Rows from block 4 of the image encoder, named by matrix and row number. Rows with one number belong to one attention dimension. Each number is 50 + 12 x the weight over the matrix's rms, rounded and kept within 0 to 99. All counts start at 0.
# v: attention value (encoder.blocks.4.attn.v.weight, 128x160), inputs 0-159
# proj: attention output (encoder.blocks.4.attn.proj.weight, 160x128, transposed), outputs 0-159
v.86:70 45 41 41 71 60 65 56 40 47 32 43 68 54 55 41 52 36 58 38 57 54 62 73 65 48 66 60 63 46 35 55 44 43 58 58 67 58 57 54 45 48 42 43 50 53 60 38 49 56 47 57 46 65 51 55 16 64 48 53 49 50 50 68 53 51 51 41 50 68 42 60 49 58 47 61 20 45 29 22 64 36 55 44 59 57 64 54 51 53 78 68 34 65 65 67 36 62 43 28 60 51 66 45 47 60 57 60 54 45 53 41 57 56 51 50 35 53 07 55 47 54 58 51 58 47 47 52 64 47 75 51 60 56 58 57 51 61 34 35 50 39 48 63 41 54 44 56 57 43 44 58 54 49 61 65 55 63 37 66
proj.86:25 60 60 82 40 44 26 58 42 42 63 52 36 62 70 55 42 67 49 52 47 48 46 34 42 40 57 43 46 51 60 32 50 58 43 44 42 57 35 44 51 48 69 50 38 46 29 42 56 25 46 65 50 47 58 70 60 51 50 52 42 59 69 49 33 49 53 38 79 55 50 40 86 42 65 36 46 41 50 65 25 48 54 45 46 40 54 68 40 53 54 47 66 36 34 21 62 61 34 71 46 55 37 44 45 52 38 40 49 51 35 58 45 52 49 54 70 41 60 48 63 46 32 60 48 56 52 28 40 49 53 43 50 31 40 57 35 57 64 62 42 55 43 63 59 65 60 57 44 57 55 48 31 32 56 41 52 45 54 62
v.87:50 40 61 45 54 64 48 70 53 57 34 44 64 52 57 67 48 57 16 20 45 50 35 57 51 42 55 65 55 56 36 59 42 40 41 51 25 52 34 55 29 56 54 64 49 55 38 31 54 52 29 73 55 69 49 51 43 37 39 43 50 59 35 59 52 56 60 48 34 37 56 55 47 39 52 62 44 61 58 43 48 54 49 40 54 54 59 49 59 61 30 42 30 53 54 42 71 58 48 31 62 66 66 49 66 70 51 38 44 69 47 49 62 49 52 70 67 55 61 54 44 50 32 49 45 53 49 53 71 55 51 70 21 47 68 68 41 40 31 45 37 59 40 33 32 57 41 39 45 48 50 83 52 34 61 52 62 27 71 62
proj.87:51 64 56 56 45 45 54 27 36 38 65 71 42 40 36 42 29 46 63 60 64 43 61 52 58 53 50 50 53 71 67 42 52 60 52 73 61 56 51 38 68 42 56 31 37 48 51 61 41 49 53 58 56 31 58 59 56 53 53 40 47 39 56 50 70 49 32 55 77 62 39 30 74 58 49 57 42 64 64 25 52 75 38 63 47 46 46 54 39 51 38 74 65 35 57 59 34 59 62 64 40 46 45 43 30 49 58 57 51 40 53 39 45 54 55 50 33 49 36 52 53 13 53 47 42 33 34 48 22 56 49 55 45 44 33 57 65 47 49 44 52 48 58 79 58 47 71 53 46 67 60 08 40 54 43 35 44 59 38 41
v.88:65 32 54 56 37 58 44 49 42 26 60 23 46 76 55 53 50 53 26 51 43 59 66 53 51 46 66 65 58 32 56 33 58 36 56 40 56 60 46 46 51 41 53 39 52 34 55 45 64 42 45 47 40 27 53 50 68 58 41 60 55 47 62 67 43 36 48 65 49 44 50 51 50 48 59 58 35 72 30 59 54 69 64 30 43 42 50 34 28 63 56 67 54 42 41 61 44 35 56 59 41 29 53 47 39 30 51 42 56 41 58 83 45 50 56 60 44 62 60 44 26 58 54 49 50 35 57 54 38 50 49 60 64 74 55 42 64 56 60 30 20 56 54 55 54 62 56 41 46 45 46 49 50 59 63 58 52 63 45 82
proj.88:56 77 62 35 52 50 55 45 76 45 42 57 54 51 46 45 37 48 46 34 68 49 37 35 52 34 32 49 62 50 38 53 46 39 60 47 38 39 46 42 26 56 43 54 47 64 52 55 33 53 54 53 71 53 46 69 40 65 57 60 49 56 35 37 48 56 45 41 41 36 42 53 42 53 52 41 52 30 50 27 38 39 51 57 39 68 54 45 63 54 41 37 47 47 53 24 47 79 45 64 54 47 51 51 36 55 36 53 36 67 37 40 46 65 52 33 74 32 51 52 63 34 39 39 52 57 41 49 57 52 50 32 60 39 53 42 38 56 77 69 72 45 72 45 35 29 29 67 27 63 69 57 64 55 49 53 67 50 62 39
v.89:59 44 66 55 42 51 57 57 42 74 48 58 55 26 51 33 37 39 43 48 38 57 57 58 63 47 54 48 45 55 56 58 63 53 38 54 36 59 59 65 67 47 59 37 54 57 50 39 42 46 45 34 53 52 48 56 46 56 56 44 62 30 53 72 33 46 54 38 63 61 48 40 64 60 17 48 24 60 48 64 40 49 69 50 44 40 37 59 34 57 51 56 52 48 43 45 40 33 23 40 38 36 68 64 47 40 23 65 59 50 41 66 66 44 32 49 35 49 55 48 65 49 47 49 33 55 54 48 56 47 54 48 48 42 67 54 38 48 54 92 45 40 45 51 39 52 64 40 46 48 73 42 53 40 33 43 52 67 54 50
proj.89:48 52 43 63 56 51 52 46 51 47 62 29 33 64 53 50 79 62 58 47 61 51 40 26 23 60 47 62 55 52 66 38 64 50 43 42 56 37 48 32 38 39 50 54 63 55 52 68 79 54 44 47 36 60 42 40 58 47 32 74 52 61 36 33 49 45 60 54 57 54 53 57 38 41 55 48 49 46 50 57 61 62 63 35 38 31 56 37 63 48 52 49 49 41 58 59 61 66 61 71 44 63 40 41 46 42 76 24 50 56 45 40 43 43 56 35 57 40 64 55 36 25 66 53 62 56 54 35 64 75 70 51 50 58 36 56 50 37 47 36 49 41 43 62 52 54 44 74 55 59 47 42 42 53 58 63 44 55 44 49
v.90:33 34 58 42 51 65 57 63 45 55 50 69 58 38 45 45 51 42 69 77 63 45 64 43 54 46 66 36 42 55 58 53 51 64 51 33 47 54 35 66 33 40 61 49 33 45 44 31 58 61 73 47 37 40 74 45 42 41 44 53 50 62 50 58 30 54 44 39 46 49 67 40 44 48 45 35 56 37 32 40 47 54 36 66 56 63 43 41 50 42 42 68 51 48 63 82 45 57 52 79 49 56 62 51 72 52 33 66 40 56 41 43 42 55 55 38 39 56 64 47 38 46 38 51 57 61 23 27 55 29 61 72 50 47 41 49 61 71 24 54 60 74 47 36 40 44 44 58 59 48 51 40 52 58 61 42 39 50 50 63
proj.90:55 54 39 72 60 33 36 45 65 42 57 35 32 47 64 48 38 68 54 41 49 59 31 55 58 40 47 49 42 64 45 48 57 36 48 70 54 58 57 32 67 59 39 40 73 48 34 60 47 37 57 56 52 46 46 56 59 75 55 52 61 35 56 56 53 33 54 35 44 71 52 55 46 52 54 69 57 62 55 75 66 43 48 42 60 36 73 68 52 53 53 39 64 67 56 28 61 37 48 42 67 46 54 59 47 44 36 55 44 52 24 48 87 40 48 53 29 49 62 55 49 72 45 19 63 41 62 53 33 46 66 60 48 54 69 50 69 23 62 45 62 38 54 58 42 57 57 50 41 34 44 55 49 44 32 48 48 42 42 55
v.91:47 69 35 56 51 40 75 51 50 57 52 60 52 40 62 42 39 50 42 56 30 64 47 39 70 35 45 76 54 37 48 58 51 50 67 60 40 50 33 40 47 61 75 71 44 48 49 52 42 49 51 35 68 42 47 82 70 36 41 39 36 48 70 44 52 59 53 72 47 34 42 81 59 31 39 45 22 28 53 54 52 47 46 57 49 46 50 63 50 47 65 54 48 54 74 60 31 43 44 56 51 57 52 65 40 55 64 65 70 49 62 58 62 64 56 43 36 37 68 59 45 53 38 44 49 37 58 33 43 65 36 38 41 52 38 46 83 47 45 63 51 61 41 43 43 27 55 57 57 57 39 86 37 53 45 47 33 61 62 42
proj.91:46 48 60 45 35 59 30 50 55 52 60 53 79 49 51 53 58 48 45 53 59 52 54 26 36 55 59 30 46 61 43 33 55 58 66 42 53 43 69 43 43 50 24 52 46 36 33 53 52 56 49 67 41 43 60 31 34 76 74 65 54 48 48 62 45 34 40 44 55 48 82 41 46 76 57 54 63 83 55 42 43 51 76 42 41 28 60 35 42 62 32 73 36 41 37 33 58 56 47 44 42 41 61 60 73 54 68 36 43 45 43 39 45 47 59 60 45 56 39 29 64 27 59 56 52 76 39 56 61 36 60 55 45 41 58 64 48 46 32 48 35 39 68 47 49 57 52 42 39 56 56 33 71 52 57 56 61 38 52 43
v.92:62 33 64 66 55 43 65 54 55 38 14 57 45 77 46 70 53 55 59 50 34 49 41 44 41 61 63 66 47 58 33 45 39 46 34 49 66 67 53 58 44 16 45 43 48 40 57 57 46 49 36 44 48 55 41 32 43 54 59 47 51 48 63 56 45 37 56 50 54 54 39 65 53 66 53 48 83 41 68 47 40 67 69 35 45 61 62 52 55 52 49 51 54 45 58 60 53 44 47 74 49 65 53 22 47 39 63 44 40 62 64 60 57 51 45 40 46 43 75 55 38 42 57 38 42 40 51 52 61 51 32 43 30 37 63 43 45 47 63 37 42 61 40 55 61 52 33 48 34 52 43 58 69 48 26 54 27 44 39 62
proj.92:36 57 56 47 42 53 36 53 44 53 46 65 48 42 79 55 40 35 49 40 65 62 58 64 64 26 39 42 58 36 73 58 42 30 60 45 56 48 30 62 56 76 26 60 50 33 70 56 35 62 34 56 67 55 58 47 49 53 30 38 39 43 47 43 40 67 55 68 49 58 52 58 43 36 64 37 41 71 53 36 64 49 43 63 58 56 55 42 50 24 51 56 37 43 57 27 47 72 72 49 59 57 54 38 58 51 54 64 73 42 48 60 45 56 64 50 44 71 51 58 43 62 62 51 40 46 59 53 35 49 47 45 59 63 36 76 38 63 51 43 57 59 64 32 45 35 62 51 63 51 62 44 54 44 58 38 42 38 32 40
v.93:53 55 54 57 81 48 53 45 26 31 50 53 36 47 55 45 43 28 47 63 39 46 59 51 46 55 36 34 60 41 69 47 33 47 47 29 74 34 54 46 45 42 37 60 51 38 45 48 49 54 47 58 44 46 48 45 39 41 30 48 44 56 42 66 45 55 53 46 34 59 43 50 53 48 50 65 46 54 44 61 48 49 40 26 50 51 46 47 49 69 41 73 47 72 58 54 70 39 27 41 52 27 59 67 45 49 60 35 49 34 69 48 36 70 38 48 57 62 34 67 46 50 43 53 43 50 61 52 64 33 68 43 49 60 58 67 35 53 45 35 70 64 35 47 66 46 50 44 42 42 57 55 65 48 62 45 53 33 41 45
proj.93:43 43 30 48 42 52 41 67 46 50 52 72 49 51 54 54 46 50 31 48 51 45 39 43 54 23 57 78 57 51 36 75 51 59 50 58 43 45 47 64 53 56 66 41 67 60 47 54 54 47 50 27 48 65 26 74 38 52 63 40 27 54 58 52 44 43 44 52 67 51 59 36 63 45 56 34 61 59 69 47 60 30 44 51 61 56 64 58 42 40 43 43 32 17 42 41 42 58 54 64 51 67 33 28 45 51 44 41 57 67 54 50 55 45 38 52 39 38 52 58 46 65 62 39 62 57 50 43 45 59 49 47 29 33 55 55 56 49 51 56 39 51 43 67 39 47 44 55 63 38 48 45 40 34 46 58 62 60 63 45
v.94:40 61 38 26 57 54 47 64 38 71 59 50 58 54 34 48 45 27 46 47 61 44 50 58 64 57 46 29 41 43 39 62 25 54 51 46 63 55 65 32 51 54 44 46 25 34 29 48 50 46 47 54 48 76 27 36 67 58 61 33 57 64 75 62 83 58 48 48 52 71 45 57 44 51 42 50 84 41 66 41 33 38 39 50 51 45 51 45 57 48 37 47 53 52 55 42 52 75 45 40 16 43 67 62 62 36 48 55 51 37 57 35 72 56 57 50 45 45 53 51 59 56 65 49 50 72 50 35 59 42 61 45 41 70 51 69 44 63 47 44 41 56 41 25 52 47 39 46 36 51 74 46 45 46 32 64 56 63 42 50
proj.94:52 41 51 62 41 43 66 60 57 56 53 56 39 31 45 50 58 57 45 55 59 46 61 54 25 36 64 71 56 54 65 55 66 45 49 57 44 43 46 78 56 45 68 53 56 56 75 41 54 46 59 49 32 32 58 63 50 63 48 56 53 34 39 50 35 51 68 47 32 38 58 62 75 50 61 36 15 61 21 68 73 46 51 29 38 47 44 63 42 64 44 56 56 29 31 61 62 34 69 39 53 49 42 53 50 55 53 41 68 70 40 73 45 31 46 44 48 45 51 23 43 27 55 41 47 37 46 69 55 72 45 58 49 59 44 59 49 45 68 44 41 29 56 67 68 50 77 47 54 47 53 46 36 36 69 52 35 50 60 57
v.95:47 60 41 38 57 41 52 39 68 43 55 52 44 29 48 55 61 36 45 56 69 54 70 76 50 66 52 52 50 54 39 60 50 40 46 53 41 54 43 57 44 54 31 32 31 40 74 70 45 63 54 32 47 57 40 45 53 42 44 56 37 44 46 49 56 65 57 66 56 36 46 42 63 64 38 52 39 71 52 62 48 43 24 48 57 72 40 42 63 58 47 44 40 63 55 41 29 55 40 71 56 61 39 46 43 46 47 42 48 48 29 62 37 40 54 61 72 62 43 39 40 47 56 55 57 39 52 45 27 65 62 41 38 34 21 55 26 59 56 78 65 53 36 31 53 57 54 67 47 40 57 66 44 42 61 47 51 46 41 61
proj.95:44 50 54 38 81 28 61 64 33 33 45 64 40 66 46 38 51 63 55 50 56 44 43 42 23 50 43 31 54 49 51 47 45 53 45 48 47 40 51 55 46 63 72 39 57 50 31 55 63 45 59 65 50 36 54 34 42 42 39 39 48 44 60 51 44 38 47 69 49 56 56 49 51 52 59 52 52 38 67 49 53 49 61 40 48 51 54 67 46 38 66 51 57 61 42 60 48 36 52 49 49 58 69 64 52 42 29 61 53 59 61 37 38 31 58 37 27 58 56 59 62 99 48 49 60 57 55 66 48 56 40 50 57 29 77 45 52 55 40 39 63 60 45 63 42 52 39 41 57 46 42 44 58 43 50 32 51 57 57 26
v.96:51 52 57 49 35 56 44 45 34 55 53 57 54 67 74 36 51 51 66 64 57 56 42 49 54 51 50 69 66 66 67 51 57 50 48 45 47 46 33 64 52 43 36 28 41 60 35 68 44 43 45 54 45 45 51 54 54 36 31 64 33 45 41 59 43 53 52 51 53 43 55 55 47 60 53 51 65 63 58 44 81 64 47 53 54 56 26 41 64 45 49 70 61 53 34 43 61 46 56 54 50 40 69 64 61 42 55 49 59 47 54 58 66 44 52 38 36 48 39 43 49 54 63 41 44 51 45 49 36 94 49 44 48 41 62 51 56 59 46 44 74 55 46 61 43 42 41 28 53 57 40 55 48 65 36 46 52 49 52 55
proj.96:49 73 41 53 44 50 75 35 48 44 30 36 58 45 50 41 56 58 27 40 56 50 40 51 55 33 56 37 29 25 54 48 61 43 42 51 46 52 58 58 58 61 50 48 62 44 55 45 36 60 45 48 68 42 70 50 63 48 50 36 50 50 59 59 58 31 42 38 72 60 46 53 38 38 49 39 44 44 39 44 30 48 63 67 56 39 68 58 47 56 49 39 45 56 60 55 42 54 74 62 47 36 41 45 55 50 44 60 32 62 36 41 56 63 56 72 51 39 41 57 66 74 39 53 67 43 56 53 77 33 59 56 46 47 48 44 52 35 49 55 50 43 40 54 56 54 48 55 57 59 44 37 53 52 59 49 43 56 48 45
v.97:48 43 26 51 48 61 47 64 65 49 43 79 69 48 56 39 38 36 41 53 61 60 38 51 54 49 62 43 40 44 52 32 60 28 39 44 52 55 66 58 29 37 64 58 53 31 56 49 57 34 54 35 37 30 47 52 51 51 61 51 39 64 54 45 35 29 35 53 55 53 64 71 61 56 64 52 81 48 55 33 70 47 37 58 46 66 69 48 43 62 72 79 64 34 56 33 59 47 52 57 48 68 54 56 40 54 42 51 54 35 39 49 66 49 29 57 35 56 44 70 73 55 63 43 48 35 60 56 62 69 55 44 54 46 64 45 56 44 60 39 71 36 64 49 62 47 62 45 44 55 73 51 41 80 31 44 46 51 51 48
proj.97:58 75 57 49 44 64 53 30 48 63 58 50 40 59 41 58 65 67 35 32 44 62 57 39 40 35 33 43 41 61 51 71 52 53 59 39 59 60 49 55 62 69 50 58 48 45 43 70 59 61 46 47 72 56 42 53 51 64 49 51 37 37 48 36 51 69 54 38 60 55 47 57 40 32 40 54 44 48 36 49 42 48 45 41 66 41 29 40 42 58 44 41 26 61 20 38 56 44 45 46 42 27 57 26 68 58 52 49 34 71 56 75 44 38 63 71 49 48 70 23 36 11 71 67 47 64 65 39 39 34 47 53 60 51 41 66 38 64 55 40 39 64 41 55 43 44 43 45 59 42 32 48 57 50 56 44 42 39 46 59
v.98:32 51 47 40 41 75 51 65 62 48 63 61 33 57 53 63 53 50 24 38 59 30 49 51 39 54 54 24 59 65 38 55 50 29 54 34 66 57 47 48 75 46 31 54 45 67 51 49 54 46 62 53 61 34 57 47 22 64 62 55 63 34 57 66 47 48 49 39 48 38 34 48 41 52 56 54 58 38 41 60 52 67 55 61 54 45 55 78 53 67 57 33 69 56 65 58 43 47 69 45 60 62 42 44 54 64 40 44 69 68 31 51 61 36 44 72 25 52 44 30 42 46 30 54 40 63 21 39 67 67 37 49 79 60 60 58 44 46 63 39 58 64 37 43 56 61 35 74 37 50 64 54 63 48 51 57 36 57 44 53
proj.98:59 51 54 43 23 27 53 31 38 38 59 33 49 66 44 42 52 57 60 44 37 51 45 54 52 62 23 51 50 57 49 41 58 56 57 61 23 60 43 92 20 71 57 58 50 29 50 51 49 45 46 44 45 48 50 49 59 49 45 49 63 57 39 46 47 52 75 64 45 50 54 54 56 38 42 55 49 64 68 55 56 43 35 54 41 70 45 24 29 29 47 49 50 63 47 39 59 51 45 75 51 32 47 62 46 56 55 54 32 50 80 55 50 62 47 37 49 59 57 65 35 25 33 31 33 32 61 65 43 31 58 67 40 48 32 56 58 53 48 45 65 42 52 54 38 38 69 45 57 47 66 59 54 40 47 50 62 30 40 72
v.99:65 57 62 56 32 31 32 68 52 43 53 51 62 55 43 57 50 47 56 60 59 52 42 54 54 68 62 27 45 64 58 40 44 68 45 31 64 49 45 41 43 54 60 52 64 43 45 55 38 51 40 42 39 53 59 65 60 47 54 39 55 58 29 44 35 47 36 63 46 55 56 41 42 61 57 62 43 54 67 56 62 55 53 43 49 45 54 51 72 50 44 39 56 50 53 50 56 67 29 45 62 56 79 48 58 63 63 52 68 39 46 61 47 29 35 43 36 55 44 61 38 55 47 54 60 38 62 42 22 43 61 58 30 82 50 32 47 46 58 49 50 57 55 77 59 22 41 51 55 58 61 64 33 39 24 62 39 52 67 44
proj.99:49 43 51 49 56 68 69 33 41 60 52 45 56 58 50 60 36 48 64 46 52 55 52 51 40 27 37 53 36 19 72 60 51 37 63 63 45 46 46 60 39 37 29 30 58 78 72 48 46 39 53 56 51 49 40 53 64 47 40 46 49 39 58 57 49 43 44 34 36 63 45 37 62 41 48 52 68 43 35 58 46 60 54 58 56 50 63 46 50 54 68 66 61 44 46 51 13 56 47 36 54 38 25 58 70 52 56 50 25 62 46 49 44 60 41 67 67 48 51 47 66 68 60 70 55 71 38 59 47 59 40 52 64 41 44 57 47 47 42 35 48 42 46 41 45 60 65 55 36 30 49 56 50 70 51 40 80 31 42 46
v.100:53 30 47 77 39 55 41 25 39 56 37 66 52 46 53 64 60 36 59 68 41 59 59 55 44 50 66 36 54 54 43 51 40 58 60 52 32 63 51 49 37 37 51 34 51 49 24 49 43 34 36 36 63 57 46 43 58 31 55 66 61 47 58 33 52 36 54 74 55 20 44 36 42 46 36 53 48 60 35 44 62 42 50 66 39 52 51 48 44 44 44 50 28 47 25 48 56 24 49 51 46 62 45 44 61 51 31 67 54 60 56 45 42 55 57 78 47 54 35 65 54 40 52 68 52 47 33 39 60 46 66 49 48 62 51 58 34 64 64 60 51 48 36 58 46 53 35 64 35 43 44 48 44 31 48 55 66 61 48 47
proj.100:49 54 54 37 53 64 48 59 29 54 54 29 38 68 58 38 40 38 60 33 57 38 37 38 51 69 49 65 51 29 41 42 65 49 56 34 32 42 52 37 61 73 49 50 55 76 62 44 53 47 51 50 50 37 73 65 67 59 46 57 44 36 43 67 37 45 26 58 55 70 39 59 56 60 56 51 36 29 46 33 52 76 41 37 56 50 50 49 43 46 68 47 55 62 68 46 41 54 39 68 53 62 83 61 48 38 53 43 59 48 44 58 52 24 40 46 39 40 59 45 48 90 48 34 55 54 48 47 39 45 54 41 47 37 48 52 44 33 47 43 71 58 53 39 66 62 53 49 57 45 57 51 49 70 53 48 33 66 51 50
v.101:43 50 76 43 42 49 56 62 25 50 52 48 62 49 51 56 40 53 67 31 45 63 57 55 53 41 76 17 31 47 30 67 40 45 46 37 33 73 58 25 39 53 19 55 51 59 63 55 58 68 45 77 55 48 43 59 47 60 24 65 52 70 53 60 44 59 47 26 45 59 48 34 53 58 61 27 47 62 76 60 54 89 56 56 30 65 62 59 68 40 64 61 38 09 59 51 54 44 59 50 56 48 59 48 55 48 49 25 49 50 48 59 65 54 58 50 28 48 40 36 52 49 62 59 54 67 45 59 34 45 41 43 45 60 30 63 47 43 55 42 51 54 42 48 47 54 56 19 53 41 39 49 48 55 56 57 67 51 24 62
proj.101:20 57 56 74 43 40 64 37 46 52 42 61 43 53 34 53 50 65 50 59 60 51 46 52 57 58 26 62 74 47 73 51 48 26 54 58 64 50 30 64 30 40 47 70 47 36 56 40 30 39 58 28 41 44 63 56 53 50 56 53 64 38 52 32 67 26 69 51 35 79 43 70 48 51 42 71 44 52 31 54 58 53 63 67 81 56 32 66 33 53 17 50 57 74 45 39 28 64 62 69 61 56 40 49 45 46 35 63 49 43 41 50 20 57 51 50 68 45 37 44 72 73 49 54 36 37 56 27 68 57 44 35 47 33 52 57 65 41 54 59 40 55 46 52 66 58 34 60 57 66 59 47 45 52 45 28 54 66 64 48
v.102:57 40 30 71 62 51 66 44 38 53 69 67 61 48 13 50 58 51 17 37 73 43 49 77 55 34 36 71 38 61 44 60 39 36 38 60 56 33 54 41 42 61 54 52 48 41 41 58 37 59 51 55 42 38 37 51 42 63 45 62 47 34 68 39 50 41 47 41 46 31 39 66 46 59 32 20 29 60 42 59 38 28 24 50 32 38 69 39 56 54 64 56 42 57 33 36 56 46 40 57 51 52 41 35 48 67 49 18 37 41 64 38 54 46 60 53 51 31 51 42 57 37 36 60 63 47 37 46 62 50 40 58 36 59 36 51 38 68 49 38 55 55 67 50 35 47 50 56 59 50 45 49 58 39 68 73 53 47 27 37
proj.102:58 33 56 37 52 37 41 52 65 41 48 71 47 56 66 50 51 38 63 54 54 55 34 45 47 52 66 64 52 63 31 57 42 80 69 66 53 72 36 43 52 67 51 59 45 60 57 77 60 48 59 36 53 51 67 45 62 46 36 25 53 55 62 38 46 71 60 47 90 49 62 50 81 42 57 60 42 55 63 42 24 35 54 42 78 54 36 64 35 58 44 54 49 52 57 51 49 54 46 34 49 62 77 67 76 49 46 58 58 57 44 52 31 36 48 28 36 56 48 59 59 67 36 41 41 50 32 65 43 46 60 35 62 46 61 34 58 63 36 40 57 46 35 58 75 70 43 51 38 51 57 64 55 65 64 47 55 58 76 62
v.103:63 42 48 49 42 55 71 51 43 52 51 36 56 50 45 30 66 42 63 49 38 43 44 52 28 49 24 51 37 51 47 37 76 61 62 56 51 51 66 49 44 51 43 42 59 60 76 40 49 55 60 49 33 41 63 53 51 40 61 70 47 58 65 52 64 64 43 47 42 27 39 44 29 53 40 50 70 48 56 43 49 54 40 38 44 65 57 38 57 30 63 50 19 43 56 45 61 58 54 57 44 48 48 41 38 74 32 63 53 56 74 34 63 58 58 38 61 33 41 48 83 45 37 52 40 47 60 48 79 38 51 44 32 63 45 37 53 43 40 58 49 52 50 67 55 25 62 35 61 33 52 51 67 63 58 44 57 58 67 36
proj.103:32 49 28 55 50 59 42 45 33 55 55 63 66 32 71 59 35 50 49 46 46 64 47 59 77 67 67 45 47 46 45 66 60 60 25 46 53 58 41 42 39 45 50 58 34 47 40 54 72 38 35 45 49 67 43 53 25 56 56 45 43 70 32 46 46 40 53 53 74 52 39 43 62 53 60 40 50 55 51 53 41 43 76 41 54 38 30 72 47 59 40 62 51 69 58 54 48 30 57 36 64 48 71 55 45 45 69 52 40 50 36 70 28 35 44 61 57 73 46 63 24 42 71 51 65 49 53 49 50 42 47 37 72 56 54 54 41 32 62 43 54 57 63 44 52 65 41 46 47 60 52 45 46 55 38 55 52 48 42 77
v.104:28 53 55 52 33 51 49 86 52 50 49 25 69 36 59 48 47 44 65 37 41 37 44 54 43 61 60 45 60 55 71 46 55 55 58 45 47 61 37 50 48 56 68 45 43 53 41 44 58 57 64 53 60 38 71 45 53 60 56 34 58 54 47 47 45 67 52 51 55 60 56 64 42 50 64 46 46 39 44 50 54 45 41 28 55 74 47 34 41 48 67 37 64 44 54 68 55 44 32 18 39 75 58 59 48 53 49 51 45 46 47 64 43 67 44 66 55 57 58 57 67 53 59 61 55 60 46 72 26 50 52 34 53 64 38 64 33 55 40 85 44 57 32 45 52 44 52 36 65 50 37 60 70 57 44 50 29 67 43 45
proj.104:74 56 46 61 60 60 40 40 39 49 50 61 51 70 31 35 45 49 66 71 33 47 56 36 60 44 60 51 37 30 55 56 59 30 42 38 33 40 51 48 59 55 46 52 31 58 44 49 47 45 47 55 40 53 07 48 56 48 58 61 59 42 45 38 43 38 53 55 50 64 47 58 54 59 37 51 64 62 37 55 61 61 70 79 39 39 46 62 50 58 54 64 43 31 51 33 64 42 63 48 43 29 42 49 49 49 46 47 59 47 43 40 60 42 56 48 59 60 55 35 41 55 54 36 39 63 64 37 71 57 58 63 51 35 52 70 58 38 58 32 41 58 59 60 54 49 51 63 14 37 57 33 45 41 62 54 56 41 62 36
v.105:59 61 58 51 31 57 38 38 47 37 50 51 60 48 50 40 49 57 64 36 66 54 47 62 58 59 49 38 67 29 41 62 55 55 30 53 44 72 35 57 57 31 73 45 60 52 46 45 46 51 62 55 49 53 50 22 46 21 61 43 49 42 52 60 40 26 73 44 48 49 45 30 67 52 32 56 29 48 49 55 52 66 50 47 70 74 46 55 40 83 59 56 57 67 41 42 28 65 51 35 73 55 44 28 54 53 42 58 36 38 56 51 70 42 55 36 48 34 44 72 42 45 57 48 49 50 34 44 48 61 39 38 44 68 46 39 58 60 47 42 44 49 63 44 72 44 37 31 54 36 35 18 56 37 41 59 46 42 39 43
proj.105:46 62 36 64 53 38 75 47 56 34 50 60 33 48 36 38 62 39 49 68 35 44 37 49 46 51 31 53 50 62 53 43 57 38 54 32 53 43 61 34 41 57 37 51 46 70 79 44 70 51 55 44 69 70 53 49 48 69 26 46 38 42 61 49 42 52 32 46 41 69 69 62 60 72 64 41 50 48 68 45 56 62 48 48 40 43 58 61 54 26 50 47 62 42 58 66 76 53 45 59 38 47 52 50 47 39 46 53 64 48 29 57 44 75 38 51 63 53 53 56 58 99 46 56 44 45 47 46 46 47 48 55 69 50 58 50 24 56 41 60 49 55 26 61 55 49 60 72 48 45 64 63 55 67 45 54 41 31 34 74
v.106:46 43 60 48 67 60 48 57 42 59 34 43 46 45 65 57 76 23 53 58 49 54 51 22 35 45 76 67 68 49 51 44 46 55 56 56 55 44 40 79 54 53 60 46 50 47 50 50 36 43 46 48 71 47 43 58 47 24 42 71 56 54 59 48 50 53 58 56 49 51 48 41 33 41 53 49 36 63 58 57 43 49 61 54 47 49 26 50 63 49 49 57 34 51 58 71 68 62 50 62 58 54 74 44 52 31 42 53 77 51 55 51 67 28 47 73 33 42 48 69 34 52 54 39 57 34 43 56 46 54 46 43 59 52 51 49 70 58 63 76 32 61 35 52 53 41 54 40 33 58 69 54 41 49 44 55 47 41 73 54
proj.106:51 42 42 47 25 42 28 38 52 62 56 38 55 54 55 59 35 68 51 30 54 51 60 64 47 48 43 52 42 42 73 49 53 37 40 43 60 40 59 46 49 48 40 46 50 51 42 68 54 58 45 50 36 45 65 57 37 69 46 59 58 28 53 65 29 20 34 34 51 42 38 54 44 40 56 42 62 27 52 27 68 54 43 63 36 38 62 56 47 51 51 48 51 40 53 58 24 61 48 75 45 56 46 61 34 34 49 46 40 57 52 36 42 56 67 36 50 57 39 58 56 26 37 53 65 62 60 60 56 30 70 78 39 52 35 59 26 43 51 48 48 59 76 43 49 56 51 55 51 46 66 44 66 53 51 36 47 53 34 46
v.107:60 24 51 47 41 52 71 37 58 54 33 54 50 46 48 28 47 34 45 41 70 57 24 54 54 47 43 46 68 50 69 47 52 53 67 18 49 23 56 54 42 44 60 38 61 51 51 34 47 63 51 64 64 35 50 60 35 29 53 64 64 48 48 61 56 67 33 53 49 60 61 46 49 45 52 48 46 38 58 68 57 52 71 37 57 52 51 51 43 66 54 59 47 56 47 27 47 57 38 54 60 44 59 38 40 53 44 55 43 66 54 54 66 48 39 51 49 76 47 49 61 50 62 35 49 62 44 57 40 54 26 77 23 40 47 61 69 37 64 57 50 40 49 30 49 42 54 38 41 53 39 21 44 44 69 43 47 56 30 65
proj.107:32 70 24 56 27 68 23 45 52 47 20 38 47 44 59 70 71 48 45 51 43 41 56 51 48 54 52 57 46 74 53 52 39 43 52 55 60 69 53 47 58 51 59 60 39 49 53 53 42 68 49 28 57 50 48 29 58 40 41 43 67 51 41 37 43 33 45 56 58 41 37 48 47 83 43 57 57 46 49 25 59 53 31 48 43 54 37 62 39 48 47 47 70 65 48 66 45 50 62 55 48 47 53 42 51 58 59 60 35 51 29 41 60 39 68 36 58 41 51 55 58 60 61 42 55 46 56 30 42 60 74 49 66 36 54 41 41 66 44 51 49 60 43 88 45 48 52 59 51 44 54 55 30 50 37 51 60 21 45 28